Weights of a small image classifier.
Model: 2.24M parameters, arch repvgg, depths [2, 3, 3].
Training: batches of 512, held-out accuracy 23%.
Data: 30875 training examples, 149.2 epochs.
Rows from block 4, named by matrix and row number. Each number is 500 + 50 x the weight over the matrix's rms, rounded and kept within 0 to 999. All counts start at 0. Numbers have three digits each.
# c3: 3x3 conv (model.blocks.4.c3.weight, 128x128x3x3), inputs 64-95, a 3x3 kernel for each
c3.21:488561447524468503484471439484513508567475592600484534449594624482515506482519486516583542452509467438417513474413420517507547508593617550517538570478540554488476439463497544544490525492447473555528433500453474517546467515514520430534532519554637572448544538454552513388510445402489513429514510475586559513587414584577570503589572633604492553502498457489417524442481520525523483368589604461441648472602552532536548602474456407438500551499455584475520483516400436382461442507486472501538471560506521474443502497545466534521497430522593617547456446457424511350508464422567552550416519557457436478462527494452509480388435479505546583518480496550560564583513528548502451484495467528586624467463598406454479467507523466486577460533594546475473446494443471458509481511463496515462589578524546502514515477476536551473597578502628456572522514590440483468506510490492507530
c3.22:500550504475559530426420467516501517519421555518586539534523524503487532531560503578525500546499494484459393349501461400536492521504526551562475522441569613542562512428437477547517533494472491455455464530514495509475523547535538456577497592561538540437524486406517589379478551519414509537510547529586528487529507520504429407618572489592475454530535491566529590478449549428458486395413491465513474541530455440411411476524426496460468423496515475453522457488488491452482480512497507476513509460518469505471428541478497452508523523489529496439587513519530524496524542545578529563545489428539571504462501522444541483488451502473516598513427592514550556459473523509502487465475499527482475511482549493551519497450440485538466487426447496514470549504492492478452570468425537510400533469456452482447443482498510563585487527570476474528498444473533554504486500457470499522
c3.23:507507492494531486469528572679543435627400554530559590470426393519541472563475501507488487496516481446462457577589598501524516523546480513586551478518537494532472541581539479520528479483444477494480494530486502536554417447510458558445480528457469511561477491520405535500585527534563463423419407433520512525480468538533479536511583498610465544572541581588497404497502498485482494566459485502475398470475494591488567457502535487436452502499546493478483486463419580411428487535451527404407477596576476474483519510529428554549457511504525470575469360479547533510480571563510467472532520446514453447587534451572479413499539471506482428592488466554544420395534473459543474400515556543564472623476483526560505544398446515489521535461543519529527533522527586507492467520538481450552456350558559554524477475540490511524459543494537423636574591518511529466477544457425442391
c3.24:511456522528560535440449484454436554530528487502517469501534546524453543537575530524469484514519509484520544544466457478485431585552461508462433530497522499490542426439479427507547522439491449549486512438562585534588507457448467506448418461441473569378430530356489514374512552472455467477504540577517524544548477483570534559545579590546529500480516475499532514540538657408482491517474499502497440555485482563476492438534485521497464432513453442533388433478408469541515558478527557576606438428430466503461475426532499502426466547444488533462510492474521509507477472437620550533555493477490472499532562529472531443512495513517508594503470547455532583583544534480430546513547513474518455495520501450509506517510421546412536548563547483504505527534477500500441532536397476456462553459456423392432526528533530506515471469545483469553561524515570498527462499527449476506
c3.25:448584540443532560537450477506518504492517529445499536568513553525448552500443449465493498542526534457496533495474493472546433472431470502540452477511453467482488477469471487519504501439498542516600497484512365469544567588568540353579579599565593531426582528415508526381532494473480514472490488461566601548545508472497466407377451517465551427567474450444480375480485475452565518558477491545556408491468433576580491498477493456416530420520448474496481521540542472500498445561479423385405547513505487489463549525543554464561405458490452581504500558503551434557502534542508505575410521499470472437481507552454553479446440430507468528464472537500555547527483511524485522528491524525502487504492444500464467503493469589409511513539512452425446434561491462468414520567527547502536482469489406395523531442559590574528464475515447543489541502443529494525498509470459488458
c3.26:564579549504470536499546409515446520463562489472515463561529562575394559499530491582494447473520483492467473543509474469545532467466502408445472478480484505552528511497577558470556553513405563411501535458567499508490503481564489565454499472491533410450435534509520479485460508465422530454434473462540560564519430520535487561450435516424567460512472491482511427436535495482524456632538587536432579562476520509449509469511434425414442389448545487512437485529518512435490507500499552504514540467457540524412437418467483501505487474463521534490597518511583447569487566520510430493511499476483535470505433493477510433444479446496495479526445475525537532424527473538549459532479460503420470542495493493543500489446488488542472475471455479489435553457540537563571488520498491538472514573432469440414470499491527579494474417445438562510479549529462449505400599464404369449
c3.27:417478484464531492579490522524504484518508505501419476558576556471521463478473521456471530489482552514582541514477504457520444455461508556540563485485461427497446412503446519571451499446434375493526499529493525512471514582544594438547518498558483480493522485515523460448490441463514536459604548499538436445520560457513510424544529528579427554487463532464488595530489528527484545491545524502485511470516467470457490517514441582546503514511501442558414468422399524434478529523432500489478368461455475508551576497521473521505447537459489406449441472433437493482483491551444468487482527465474473526529641619565485546532482511500536561514501492449566534565583567529464535548484412480546581509511502543491522512566535508440500461486558528508442433486513586504516571456472444530522494469495401426498514530508489512520530466446511510486499458498538546582473474432542487394
c3.28:518539433464507478510461496537469520525459500538537436517501508528517508398441432532586552531515552491445475470415516421516522483475514500486435554456579576521514493505476483485512466495513476400493508478512525513486575539536512506468548495454554540499508546477444461502424421446445515425483452464487527566510440490507543563431494465526461538495519532468432467469517439453470443450540566561478535495527479517586479560524476454474485492443451414531440459440467465598521463485487517437466528525463478480534530484590475488514442505476557508508491482483447517446437543428579620521582520541490458534487555513497524499469488465477532514479497505461488428497467477522480478454486556619548468521467468534566495467397427471540477491496481493511505520446575569585536458509524437487444531483509397411501464565529462469455463383462433543395499479485612617594608418522554523574
c3.29:512488392493556428552449413612457447507524469516481441434509526444535513401444481458477486553454572530611562576502514631435497564617467532475492491436472547518532561495504442551486470437413495475550566461510512519568514511516459480484505496462452452516451550462467506403476451483474492445461421398439532560466545518427394506536497407506513395499430426532492515537470479487511487529544523530494481534509518510463425461534466495525487517517481517477541550513545397506475477498479518535430511507511505507565429475419601500554484429593568508578479517521561472464473534456517492470518521385440499448523500500484512481442446512469485469412502532553470472562571547521456507545525508503499550498475510578570538422458413517519503602495485469500551556444570509557518544551477556445451547488465540460508513494434455438378527469530503499493477479477564525573490491541470432422
c3.30:525467504522462532494458578506522513575518507494513592502401493495506428489454486520503461584475549511517549532504458522471429539495456494501511537531442472428465540524519493510525432506472515530522488453467571564497614551530517485441474492518499569440491487453532560406468481392497505489479487518605571543521462490524487532534514503502522445504455459487547468458472420475500475462424543485478576524507535531533519456544494415401448469538548462483550461441515482425472473552523515521501495441541467514533497503487468510447467551469457473399514395457525501477468493474533516584565533609525549568504515592549491567438548497534564500550485529461426513465505483463536439447443495439530573584496486422513505469519516456465447493526476493456438443491468503488526409457478521505469530460415400411478477545541523555528454452475500540490579510593431428477517511466591563639
c3.31:454470487509508546514542500567493454524498458547424450481462443493514443539514519496495510473536576439445550546541499631448507570537512550591519534474450511466503534502555513482568481488456497475562521442526527540557479522398507473519624514471517475561457490459506504435487538585473539473474419447442528592499473492490519600473524502482480511467528477543547490470545458465522465378384489470539503527537499443461491530498503613496550495451445497469553375480501504501486506495510481563569425483509539475444541557508498469465570534518499531516491420495504509568539520495538464561515505535436491537584623613512498564466477456475494409453529487492470543453504462471507442493512610579543482544479574513577524456527456484518470453585633504522566547461480480512460425518532505525579505512478504442431448475422513503515496501468497454500545564583498536455512500473498528480
c3.32:524459529504501447483485428533556539488489472532460476571571497551431538535556573496468487447510414425385401566485497499546535457485504503501386458548454493447433446500454565510575535509421476504518493504451420430438539586590528466555532509460545471406531500516469519585450410436522515366556500503484590529556479517596470543486568546538467503542514497543513427490515446465501522473468481531520420518437471470516482444480497514406552535516550455452534420525433428502487519482539562522539501516535476486512489470501441507462465583451492481413521487527476549476449472448413473394504512453468517561444455495419532454442447460570520544516451553548558476402437478437509469440587492510521488515485405523517524574569544496445484495530611460470568408538490469463465410416574449511546494556491571509502473474463467487510455514525526470582508541495480537475594435526569585538
c3.33:403465526476545462374477503457430489430581467490429560528512506512447537531567525517523503560479536526553577459504497479523480446447487493484483520514491375448399422424473581467456570527591494566578572481541467482531453454467455543487446474507561560438555456474583570368372452345528477550608604597524528556486526427488471421450484485489484527529544487452457464387548430395433381468449482476523471485577563565568505510467542521576570574549574502432530502557470443445454456569405493437474503492439445564448479411413513520549462443488433599530537580571593390620558560598467434487544507590492482515477503505416491545459493520601540544510481597479516528547495459508482451516555575500458498519508503487496492519474502465496542458467534458507566471505518504447492533482481542499488498585532459443468561464565560638569437469507446545493459489515502550506470524477442447510
c3.34:470415467408569462482457440589486455475521470476499348468516520516480475456450498558560549547498530474485559523468509477547474468475480555476465517501453510490464369415504382600424463509510513513515468463522510509472438431398520483476530555567526498614474487534467482508464454547537477534507464444530538547565490532508504423490461500527494424583518434422480540447506434495483504417516479504486450512442536579540463537485467481511472504404522505472529468586569562578554510475505499484449433497569499503500508406531479479527484463523484497605579515508552447572527504579538477553454481506515493511538481525464499484375446394452449434399580476460431411450436520465519498475516476502495495464498553508496444583535491553518478538424423441449436456522473543518491512454391547516449599548540460409499508504506455513478465469501544467506537428401486438407418568386447454472
c3.35:567594506468484503501532480516446446469547465472518501391366404503528468585577544484501526555504484468514464495497518588436563571623573489442490547486506553439516452440449453551473553576505492482519487532500520469444456431482531508511465526538573509454493507403460464430479527571559490560501516448535563470519435569565552463472437442435532420491450502499518558508508537505552534463472391482521489476498513424434469455484429496554527501492529447459541507511506491554526504480530513487552554532495614494613499586485410489433495507508500469484557510537601463571492494448478492535500551509513556429448456462479530428437476474442467470399468468561568530520445497497533474496432551473462547528493563489453511574488452527470504533444447410433459575507439569515556473490508469534450394459477488508541575516518562531467524451539493447562427461542580492515426522470472461493
c3.36:531559562540481493554480502485489475476534520469455520486484506528469564508509516427500529418530517436457511382460605463480494504558533476436449468530452490500450547602600513424551498481530463499452459485506497529459467581546502482543523523543470546539468482479562569461497488497547489510572650568395445362461591526426448495490533489459549386389419356464519547481530467462553522477451428496514462512524469545524569521565481432489463468553539485530476394458457441484548471524465427415434531524470481512471464482497483511480537514453567464471526544540504474490504479473532516621537417559433499448471492466428503518515516510438476496435511462472467496500474542506473515512445376418510543407483503496487608560545476544420536521602554486524490469500541489493545489501536547471514600576452406482507509533498501493500473505482443544556400511538547597529566445613536575527
c3.37:486550558467459539410434445558483500534496514466431521484502492556519555517514585486565507497497600493492452578486480499530473437423448479594554580449562451478555484495552465544475502510562447450381448498412502523464388453443529487556527569540561543473476487499563482521428488423425526490446536531535427482559484494542538474511455438435512479446500529480499412485545485590552413523584476480495512495469534556506550471474457505459525504549481564491509582585454519478540553455545534433391591456495491510495367428529442515456455530431595535432512493480500493499487561519499486473522520513387471437540534513539468545617583524547567596585418557575504573561443531436483432428473490535542552433492479493455446466465492549478517527518516444446495507514475584506463430437475519521521494491519424495451452479470502511423474491471514442503507459479497423497578487499532523435
c3.38:545507487479524478444431477546545526595458523515539528424472403458578477492439483570500475513430502583540472494439477495509478570511512496490529500504474458459431488479476454509479519559514512614564646446599743622504548504533468546528490511464529534559418492563484443504504567461508498550557509479500477472517510555542552579473522517503472528486519530601539534487471477441515527529503533489509462401543542526531501529521532473485426521476481547510497530476515540524489496528451440437469490548535450500526536478481516442498529548497460443411512492508465522470519488522537506575504466547557504487457446508406549457411425422453543464462487504474448513479467471495530535533443552465551510408504522459436474546520512587418530551555577345488559488562475507449531481491527497483496482526400449448480489562530535481404593474495550481424528481474565495428507504460493496537
c3.39:461475483490518448556494517512493491538493520539529579506491486491503438544461520451496534415525474433445539453403435450554486502474455502481476485536453478456455451461464443533421445431457517451387610477592531630541468443441433577479432461475482367511470532467465436482528523518507484443579507564481507491515485493506496446663514500600506452451474482541511539500487562553587569487499488581535564452518601532492460540481457453537516485447461442527469455502474510575574531501521500465477545567549506565525497555556522463532525518549517466482470440488440522444463435433478501531462497467506506543395489459465544483527463458510526545503440499525513560457455481443544487457471480470492467488546489438459477513456469437494462508523499452398494495514557532568494531505435504536526493484512519458508490495522522526487501511495487521480517459521479459385396590402411401520
c3.40:480476580527482579476523514491473461531500517566565549467496462547455524598540589441440444460509449532512501546514578543457560450476533558556449523506493503531440493469495531467557550516581482521536481502462552483444449465471441511507508517467535525566466471497474412532473467430487519518476556547516515504553455572512537417523558514483484500467522531545531545579474522500589495520512542522489553501498485491418418500481524563443522483575570528481505593533459588560537629419513517519526467467545504523470494509467486551527467474564592569554521526519491476578531572526451514385458544488475394425615599533516504470487378406454571585463489552504511508494463472524490470502528520434491474469493509537541509455443469492478473495500466425430477508519483505519500535550526515427532531543611497488549548523529519498479381480465492515484527485519494458464466561482510397475
c3.41:561550642574450609498612546497448503464496531469498500459527499503489449483498444483459468489498511426546547661542533543477479459449493410479557545532486463443449433445536506495540559530508480424417506490385486498473495535517546437589517525567496439441480517475490469531465483458513505443564557443470451525512483485541518500514474483509510459524471497506486474572465561526533534511485455519475455518518504588586542563454545524473434550476527569460481552559539483524506484463447444480507545470453517499492415480499533562510514407509515569467474438448488529500453512540489514519528488465517461454470487433463459454538585514516558545416497550449488572390443402449529460550421478455469496472512532447489533529526484602474533500459460477539521492491511429477517472534498546448515603540517498494445515500531512583468460535467489479477440474443478405498455532513459527521
c3.42:469473471525504531560512590489473519521519506467466538468431520491526503497469477501490544559454517526507520549505451502454461469579568469502487505489513489589544417463485459550472469429420527513527487490453512485490476460497471534484502444457461508425439522431446516405473429449437488517533489561520585508522472452505467538559549524578472484597583522557531585468460531548460514477508512488474546535496560520536550503496531599578480489477475416499466472446359546498505526514492606558532579599564616459528584577529514530562527503519476557506539515533524545470547527512553496505505520464465502415455462554449549456487475446482474517454503552408506570433424517431532443485436464498509546547488474539504592489538466404534502426455490496506460504495493517469533422431413565496502557481539426385425523548429511448401396439508420515467447495500521528543505508473411466530
c3.43:474495499455572532484445534542434440445543496427448495406378404455527456515420476487548467498493425523538507521503540472522501409475474460527540490507556456492503527548502524487491431467431533489466467523514418466456462514546493540547426410460500534387498468468556553482472489453494515412513478497481511569457521495507452540437523509500520539484473451480478494509510382463477460502471522485495513514541489482489525499471498455573509433461438530523440448500508441526429451550486429436490516479382548526493480448438531607449536498475499482549525519528508497525472480477585562530593486450544529521472447495476508509519511573479503545472523476490460456426520513419481536398478494458470521443558485405399453528488636551461550558465534591486529542499523539517455483471485568479509413490511401495442537478581566450477499448447503511557444537521500483507402495502470413465
c3.44:507462524530520543528522468477456525444509430446456437476499621542453519501531529507505530600464563535549498564557490564464522546521545566567546491489563456459480540504494540477550577486552474491411501522475592447497496485481489517495490508504500521460565506431515557471503555561448494443509517484480450447582529409528462468515440505491500503430535510510530465455506436557496527490542538539482558576403503494494509463501470447546487503419383521478523567533523590622602540489540545543522491620573558513477572445479522562491487488516461514426513509496541473530485486461490498467518535401502460468425427463464513477471414511478486486505511538441482446501567516510496524536484487542521483522476485486497510528489476398548512456436483489510529467488577404476485536454439471546496494457472498588461550451468494548495504545530580428526554573537560570487568456497474512508
c3.45:489577482475514461517531506518463448443556425458510445570502540547442492488537515516563530504476507501513549567540440538504486553470506540527536480504494540556547516548567513464483491526533509505449530459442512568567617572523536460493495468505482492654526455633483464600478492517545510490482525516484492503569469479615486399561526535577489534569473524594543464521486484555523495498386428461507430467470518550478387520508441468486451502503528490536474529623537573492496481485419536476488477489476445526500474381472480431547537472603491587627477558482479536518488451489486445423489465468581517564492577505524488434529512447593516438544559473470401492483463431504498482508490497457481450467538475500475499585506469529472560573489429519546551510486474461472435475544464457445539485545609464453515467516466460535426519506511470512481468478483525532412516443510490498486
c3.46:500505479499544460509497376546499591665367518640482559544506513444539533537428478588487496599510471473483500532455417517558437545421451505473471475479519632592607483543517432503531549488486475625482472448601473482563389531555483560534485527499486516535533487422537472513521477387509537510581505471495508567528513459447443468489506462509524467457585496476526462476509424450477529527437465499471472479544524507425426582462492653447444483552453477528439480418480528492472490513440588519375494593558520508485498508489486505508498504538473401594543441484543557400537494472550533551552513503492484540591545455560488458587529420579528537541500584520521608548471479485508484457498428552532456592474502468505571517472468519486490425510452535495494537524520595486449544415387432524572471462486498539521563452510532502504390467540461550555481518550507539563492489608432526581
c3.47:489497446503507509516574516475533520513498553455441524435463489439546427500521464504491555505521525527452538491491446575457564520607573511495480454456517508520561474525499555503575603527494483541591476575489456424438487468516522464479491515573502494553497483436513520415567531525443506497400447499572517502544435503550555426409473478459499587455527513488530521447472475492523501505375454493524489493431432508608560505494548473492514512560540488502469468518498593538601551506575527535544602554589525447454448460493509501442438496472442517495529527501531537471488434476499538564570489548421475582482511482487507471467500490477485374463529475451515574459474523438473482527523466485502527588437564542555563517502474472517440527514515513488509608468555506548494429460438480503520504542500516500470514436600613587562545474519552494576386458523517462422465480559557507502
c3.48:590514461503448581551520452598516422513505503466439502469449496579513462511559504467450430474498440586546501539560506465482516523495508475459415478489503532529507448430417445543456499453461503493434410459542498562596503504511559461512452514497523464576531533592515455494505511451399480476444493437496452448473497480407498400481478518504497504502567472480470469519449435484557458525519499525507531487493572663542596545463580578549562478461447439533473483502545476456532483475470516497455513452482503555478452463482526480443534517520523511554495443445480485508490491526467509467517455513581425539477456427454509470495471558436450503501569485522445368483499522456511473459447512681575579637472497547494487458443453408547484425383511440472374493514440455502493404438472537520507462504504489467505526414526537597594545529495521470487507471581437462363475603425462465564
c3.49:492536472568516546497563525558496471465527468475493470481502470471548486524451471549549472623449549540522487555503457523509534502622541454472503543481578533548550482485517489520509486522502434441557466552480531461484550554598514469565507479549521479471602499531494471630535499544454518548543450581559553572522460510476500436513402456490501481491552501447398516565474462500465455453467487440560467427497489514483504519510500480492479494496560434489555419458474430416428448537407490491443446426533440540454363433495592528558407511539406399417460513456575478546569538489514467448528502483535517509572579527475463570448516380432456501480563481464478562477520497479474489491523561520623594536482548549609598559511476547522479466542473557511568555473505520564469435502533460487468394534460403451375523498558469493553507504476474482465442484558420438466411552401478412417
c3.50:450439494476497472515490532475460550555516592578518536450559554495493537459493487557547499574484523558558556592521438603460417443462431569426472509483491541442414505571598407505529485544522576479517596504515578559485542490372525568375564550398524494511487541461426533412541554497476418568547493478445525523464484480528562491498527435526540403554462419489488508476567543516482554549489438602482513457524621503520565493480493428514636532486449522533448592460454456475509515497466479457410524511428475499408556494449482502516424494535501527512452532532461527501498500531502495489504526462478535475402458562490443578492464577463434511427508495359492515418510464520481543532513514465485608512515505466426585438497530563499513470478479409489525544491439539470570521473525527475536537492510568464540521442497469512426413470563431497527520455427469509588507518557505529467
c3.51:496444506529498484500510477456490498511517516493487509496479502450505546472490474510495551520489418513517492515500446441522513561537530403508465532499522559523523481539548595426571603510563409380488479539420488546531480476536474488488549501492615505529487462442537576463447550467512477517444562524477492520442511502565504507454445502513505508477530551560550556521507481535549500494531499521495456531481421497434419493471476583441554476483458494506474530520508492486531546501498485513406513508479472556484388453403448435339463553401464506447490455478484533498491388448528486574584469603522441503483450593537484493438493459423439551508512495569483465530573506527505488463409449560501531602453510569517473566553545572464538537417485477466475420494481481493535520483390529491435508491503505444409506441484521554563507492506623446464526548477465494443503541444466494481
c3.52:565529570510481573463437505438485536508457477541466472470477449445508464492454442524488397514467472523613567521560557575438494560428431401410475459459457497464536552491526578441532576559555506442463434549471494403409612594573508510524466461432479458444475524463544533346541502426515527517489486577484509500547460479524493479432525478434521525483561457446457486430514455468486498499511560641458605527578552565591520527520484488447539454491518496505504546591503503509556516558521494401452529564438509427550488476573525518489550487510462502456459503518486484491494525533453476440482517471493513523542522608478386544574565525494473499438520542417425564512458456533486500464501478523498400481521454615469465460445456505523500491549554495483497530461510607590515458424509504538474489472497505512519451475506466406440537522511460487563490524536469427416468533513504531604
c3.53:471516510468533481427447463577609538457475546488464493545593482533525544507537526485519494478517456489596543493531459459494505430435520504543604432472497437540450436487551466514518480473541463549520517477587559552573501518490482521413511517433513465551467542528471505489450488460409506470490456470516475479544484436593605493427576556534531508676522489454496493497497453518491516447507547410480589402477528541525538453519486471483465461465582484477524440581474506521443494524440421406439433387499455506501448557509439445565489466516462445515520557533448474530527531481507467426468475529557501546382415460499548446542545468561504515529492459565517463472526512468467474476482527570518485486503505513465436499516456479493474496525510572559502492488468474517413529502529492504482516533509393455478457550509586530568585620553623396575633600537545551462461481415510472460
c3.54:527493447434507483495473539509480474495485590390548627555516496482490503435515487532571551602443526584579497573520523466484409475427432400461419458527411506471502453466481479543424451403441520451441509529502543551496512531512514489535526541499511400436545483492595599542449509552478512448475488477607583471591431521549548445459572546539512491630523438423461466520518576528553557562522470535449588512585580507456470462539448432431384546598602580455538481542513544523471490533466466447505500450417540490491562536500412424379452648444407474436480491476457522468491513478449572577478498498564535537537545482509507539498551498516521541464502543460458533571517515557442507573559566555510503476523508483497521480447442476493480502466434460493542492517489477448411540511520581461598520470533409496430489510578487523582472438467464531539512535546472506515523478476444469476
c3.55:537485457523514492499470500539486340468532438441457493437390413455602451493384417507462451445559490425418492463548562540483525560553485507499408562506494529601421529519512510508494436427429486497470484501575566528521490512510509547484510503458443429533501511550533440558457498530447496549492407541497504460508516458489484421528505463472533468484474543532560484446507425579499416459413417436491458588564523554556570486486549494486509382494509474532493515486434517538431500475437514456430478549526490500572478464594580523602569481586498512576592496522500524478479517510497542557462470578473511543477486438528498467505485439536536496550426528477557551487451453526526461420512410518574491462505459481479563513484529523463540493539491459424416607450487576609537529455452448477534569511532447445437497533581355474503503460542476539475517495469544554473539464525482524535
c3.56:518472481526543533522465535455429483513582423490414393400425451468503477522525535418499467466483573544556658575512419579465484539511448585505457508466537568603552464463492524480459490524515487555516516456544499461509511484450470559458486433500575469401546452411568618422455479401513545440463475483490497556562467569641490487460577484454524462474442435510459511464506467480540563507539514464539459490449485483502481444526478396458415601552478551481494449467420502480414453471534455406442544584504543491515487446496442589487476551482376418448528419466492537423499480482506539531426527564407437452496534582476513525398580534547444434535497432494584572492483429518501490449452493509416471553499406452517457395443421450491425582587599630610511607454491538439453495466400572543499459474474470435451537551501405409400450431410415617388400438463545536550547493597553507511
c3.57:505456527556513499515538483443473514532494530577568553499499480492512481545588526515459492491446553556538519553577483542477449472416539499480482478525449536432461420406439435538443560477540499508517491495511463566538512476491427576441465462415522548529526409513520505515521598499417498509470441469548563503524490492510573541508501500444485511482507538448498457510493542533415474494522502516505447497455432519445420510520526584526563476505530526494520551554521492512513478510494561535489466446430499564472501460486546474476544503567458500459463459433424538479537543519526472559527497495441425375495497490433512523460553481549506483541466477507493520521519561507504445523509526522435507537491483676556491451485575501535550533519486478530568498473567531490471506513538494493494494553541513557479433470518525544548493470524530513585495512512436426505460507498527455459
c3.58:474476416493515469482445483594554540573538539461515458529500513501481453531509480526512478568491564528432351585489447502497558376443515531548528535504474507470450429509395539499539455506553504507551525516540551499520493488493537501548460474558514529460505497431530515498506448450553560596533438529519544566427467364484502551517552485634461540437430440318387441471481460515541501482426542480480488479427463400477419468499411556506481476432434491572452524476491504478464543469544557522561602499503529476457518481442537563514562512562499470445476486496542507496549511500489556594574493491591588544465462543491555481572512500488510499550479467528486413587551499529464624544547468511479508497478424557417388494445454501448446449522650570494434416488480467463499476478473462503577536557479534516554546468492524562504443424455485545474488439418479470466390504402418428467
c3.59:516534506486560499461472402542406418572505472521575561492509505556457544576566470465509462556483531521485555445470434550495522504526540511491496508489507520528591476549484520528497532539475524512541505505479552499396480564490585468536467516529463481470485505474505521552423439483514503521499489586538496515559497523472458491572492388518515484419544511564479480547497419545504378459506505438456540501490574594534599423510512406459401505484492476520459492564407464406460396554478437443471519593586475483498437528531450498509466503529456513439521500536483527513451487524536513411556491473523553503596529516487503466468460487390512580458566460452441428514458482574481533497470491547555555495519462510484443490495477539458536484531548487504530568466516554493551524496481505542547474492488433421488434536484488378386508462437482540431471495528560470458521521477486491478
c3.60:573451428478573477476472455517546512445542412415552483478490472456509493507413456529486549517484523533511477542501466486507514537507468551553512525529521473531456467500499504541460446448511562472453537502510443502406507458489453514481515442467446492599483486567450433481471449491451491536454490590562531460537478469507519554508517496522533475453535495512553478568505529563534558506522545413499462561465515518533530560463536414474459491542527478463478465512503613484572577485528462450387422509394451520475420465494532504586496477532481445583421433434445533422466424477468550531445482560508551587471487492547508502524539496456499397541512470471468460435542515438474544536459474503517444533515520526515480511515476498524485505520549482550511548509457511487422460476473386566453437421401371508456561492589441449445448498447454515462501498428526477554486540505448452468
c3.61:564458416408561426443446352551518480547496466532501464508511546501498483472483451542571470579499509552508474465456508517516547510517500536582539552404510531564550558495493558444546475493505509462502465569457494386539480516488543486548550475501509455529502486523453487516475509378422529452557484576588541537394523475533473442434497511478531461449470485470459558439490458415439513575546554575490575585523457561441512506481538499506476460389472484491536500584582461514449564542419488475505478406513502516535529469500544440496484522482435500485567510513511432555532537521441446439464488499518519558514558457514519404558491419439495529463519544502501544584427510534489404573520509465518566533535558540526522513502443477492442560518523509565544512520513532514503478534509478509517541528503601541523465464463531460528533534571511474490494513434461481506486486565561559470
c3.62:564583537487458627420533582455466443470546408486419461496462463524473515518537495472480545499541487437437493457547503461542519525503570508505493490540425520451433553506518579474463498461515484492419505526475508481466463436469477556483501496440604597462628375467590588442462465434478486435457479447534575500503506531526449506526513499537506474531484497485495546477464552447488572506476552463504535459508441433463468520515464534562548346416417403545462408517490579566581614457537523526531430426419427491482465503463529545494517484461445564420535486509447519504493517492523516505504475543425472591416490523422548510405400539387432549475537463511501480483493499486467536396486551426524433482488464514504517416447507424497520490512501524512448524516464505458471464369484451528519561563466480499439507480571540553567408461518519554552483528536374369503447559438532523527
c3.63:425461494548492465534459420528558522492475602529493451528503442492512481495493497444637499504541502510477509390474457513510548540566523448519428572517550539458368525488610541480582499577516555432427498480539589593576445534473514456450497573501458524510504483553517532529517502569568511503537490457433517503481492515542488538555449427456550537404373527526488494460518602446442437508533467548557474541524442445491556506523438486465471555553498547467512620574503543522535502438565545548529430457469437470482461472557527490508466508511486497472530495551452479515452503484554458492444515542492526526474490496511483501512534571453555511552425563575580616495555485522555462438515471585485506470499516459475445466437507534475562539528504475535514482506524444568535591557545599455527550448402444562463459545497511529522507473463541502483557500543622563567567455644514531522
c3.64:540642502615047700580602573517475518505496438443442408441504488430499473464430412462491532513505477583472570550490480521487460519490534414416397500535433504585546543542564584454549496601477471477463519495460426481485520474590458517494450519427428458418519567436538446498563549581431486504442476396452548460557515496583450487502513453497515546445515583428422431466549350557514596549561469552471541480505527447474572505526590530484498476592482460509549450436468521472529566556469497389394475486414516500455434482483447485526446515462466479538517511564453518449448507500453406499482525485388439468478541453502497491517458587520470484552507431485488464476459575382528463419407451506524544410508563499488488604536514502475506401606473437330394493553413534495485551591501513457547542531528531523497558511457552553453513516443474507517516485462586506509514490514517486558
c3.65:487501539584469540543513529595593601682000635626550489426533528463540495465468519539535598518518548513454570597559503522544531466511465490509506517522523510492558470453509450521545497472473535563602491485550499456548515594601567437549570549549463506447488549383496454452494544507457443587574602544514489516480510575546550495503466478519501477501500571391536500503459481413521519487528462527455546476579596515556539572483512524528512450545439494536507501487475459457512447500522520499541499488501470475572571604513494484493563530497544507452455466442424503489475484500428511424471510458502407473526555553557493578469463511471476518495510488562517455530471523520505499541546480497507545481464571545457577430479545501476483592518534379401503480524426482486571523486444534488524551495502485471521466527527454465424485544553481446541529500541431435340531505441550546505
c3.66:513552485508503449590485433524526453536478486620514489480528461646000654665662602514620556512512569469484468451574462575486494570472423457451449496531495464585521489455524455518486443499451510574576585483522564538512525513471525460511466500502554548576523513464579495530422425407465515516488427555480472419486507454515423382446518579449473521453526570504479474441493456539519464563558484510489524560543466501558542499499550501516571497557562491486519460509518480483509484535430507506444481484479557481494525564589462468450436537476443424495518435480563542513438524484448387355421498443504559465574561510468491506472528528479517470497533440448484500479499409544542507471488515515522545590479545560536504584432394509497480478503469545540563488527482513563511496523563479507548506485532486463389538492556519479510509524532506491430432502463504552432473503523557491572
c3.67:511552519540438507534568478533529474533508518428470449489488518481520535492512494618602624612000621545643567533495490531502444512514531452497501489532525448449432503527530499517488487436436481454519434568474451551506517538512465472582537510490511518515556467513558425551481468471501490557475477521464448427501500542518549554574557563620430597505642678512481501478512556471406496458498517487451605525551599499433489493512448486493496440511594510470549566455468546556530532507473497459479378462494438468498516453480498585467482484555560526606380460450421567404485429476601621629558420588537561529502491459445534554497493500417397510398546461452500436527522510514517499562486451473464477499540423494476404499436447448546418454434364580595525540472514561458514487474465425587463391494473462509540544496525533472471538551527495471479518541478523459516452559428456446423
c3.68:485562541480485500522480427549517516475487467502513412480524573507522464489442436423469510447490512553532486675706666718000632659578523476408493514481450575545492503560502524503490466389486389472424492547573558490500534514606524509527448421427509541494539485464449431474488551526450432470507506540563530517551485518514510558420499483416513570459477480491559478463523483516421512448441363506444482540461497431535512517498517567519478416500496409527467406408455501540562451472528502519494511523532546479485563501504489561419456505467461450558560538533553524553504475512438487468502483534566489565461549531513385576595542526596519559507494437385482528570581637548447582495554534454461424490532460461441489500489448408530492451489537416476399437526476489484517552556501547452492553550454519472494448553498456467451421476443458557520435510530516537466503461534552541551
c3.69:564543557523453516438506456523605615508444576529479504471485540417513428510431427406468474487583463443476461467490477486526535531427471564581596650000579612634588466491501536460522554533551588582581427485481390456513581543468488517454460458446546528495519530419520461394543537541431531506445520384383417479529590515454480468560571522558452557454546501503526508519482508500527484384451534512512461447584467492533514442501510509478444429498478554492477508533520538534589511498486445445397534421445494509466516512549509545399581475483519557509513484466547495514488505488493519548541448607581588665492534601469465526541468511430486494509495464526447552488497456514528510519568508601503551567511564506581536549550582442498486489467441528451488453505541467520543529481445475501466493465524443416455528511487486533573503562577599418498520540535364388385452528504497453527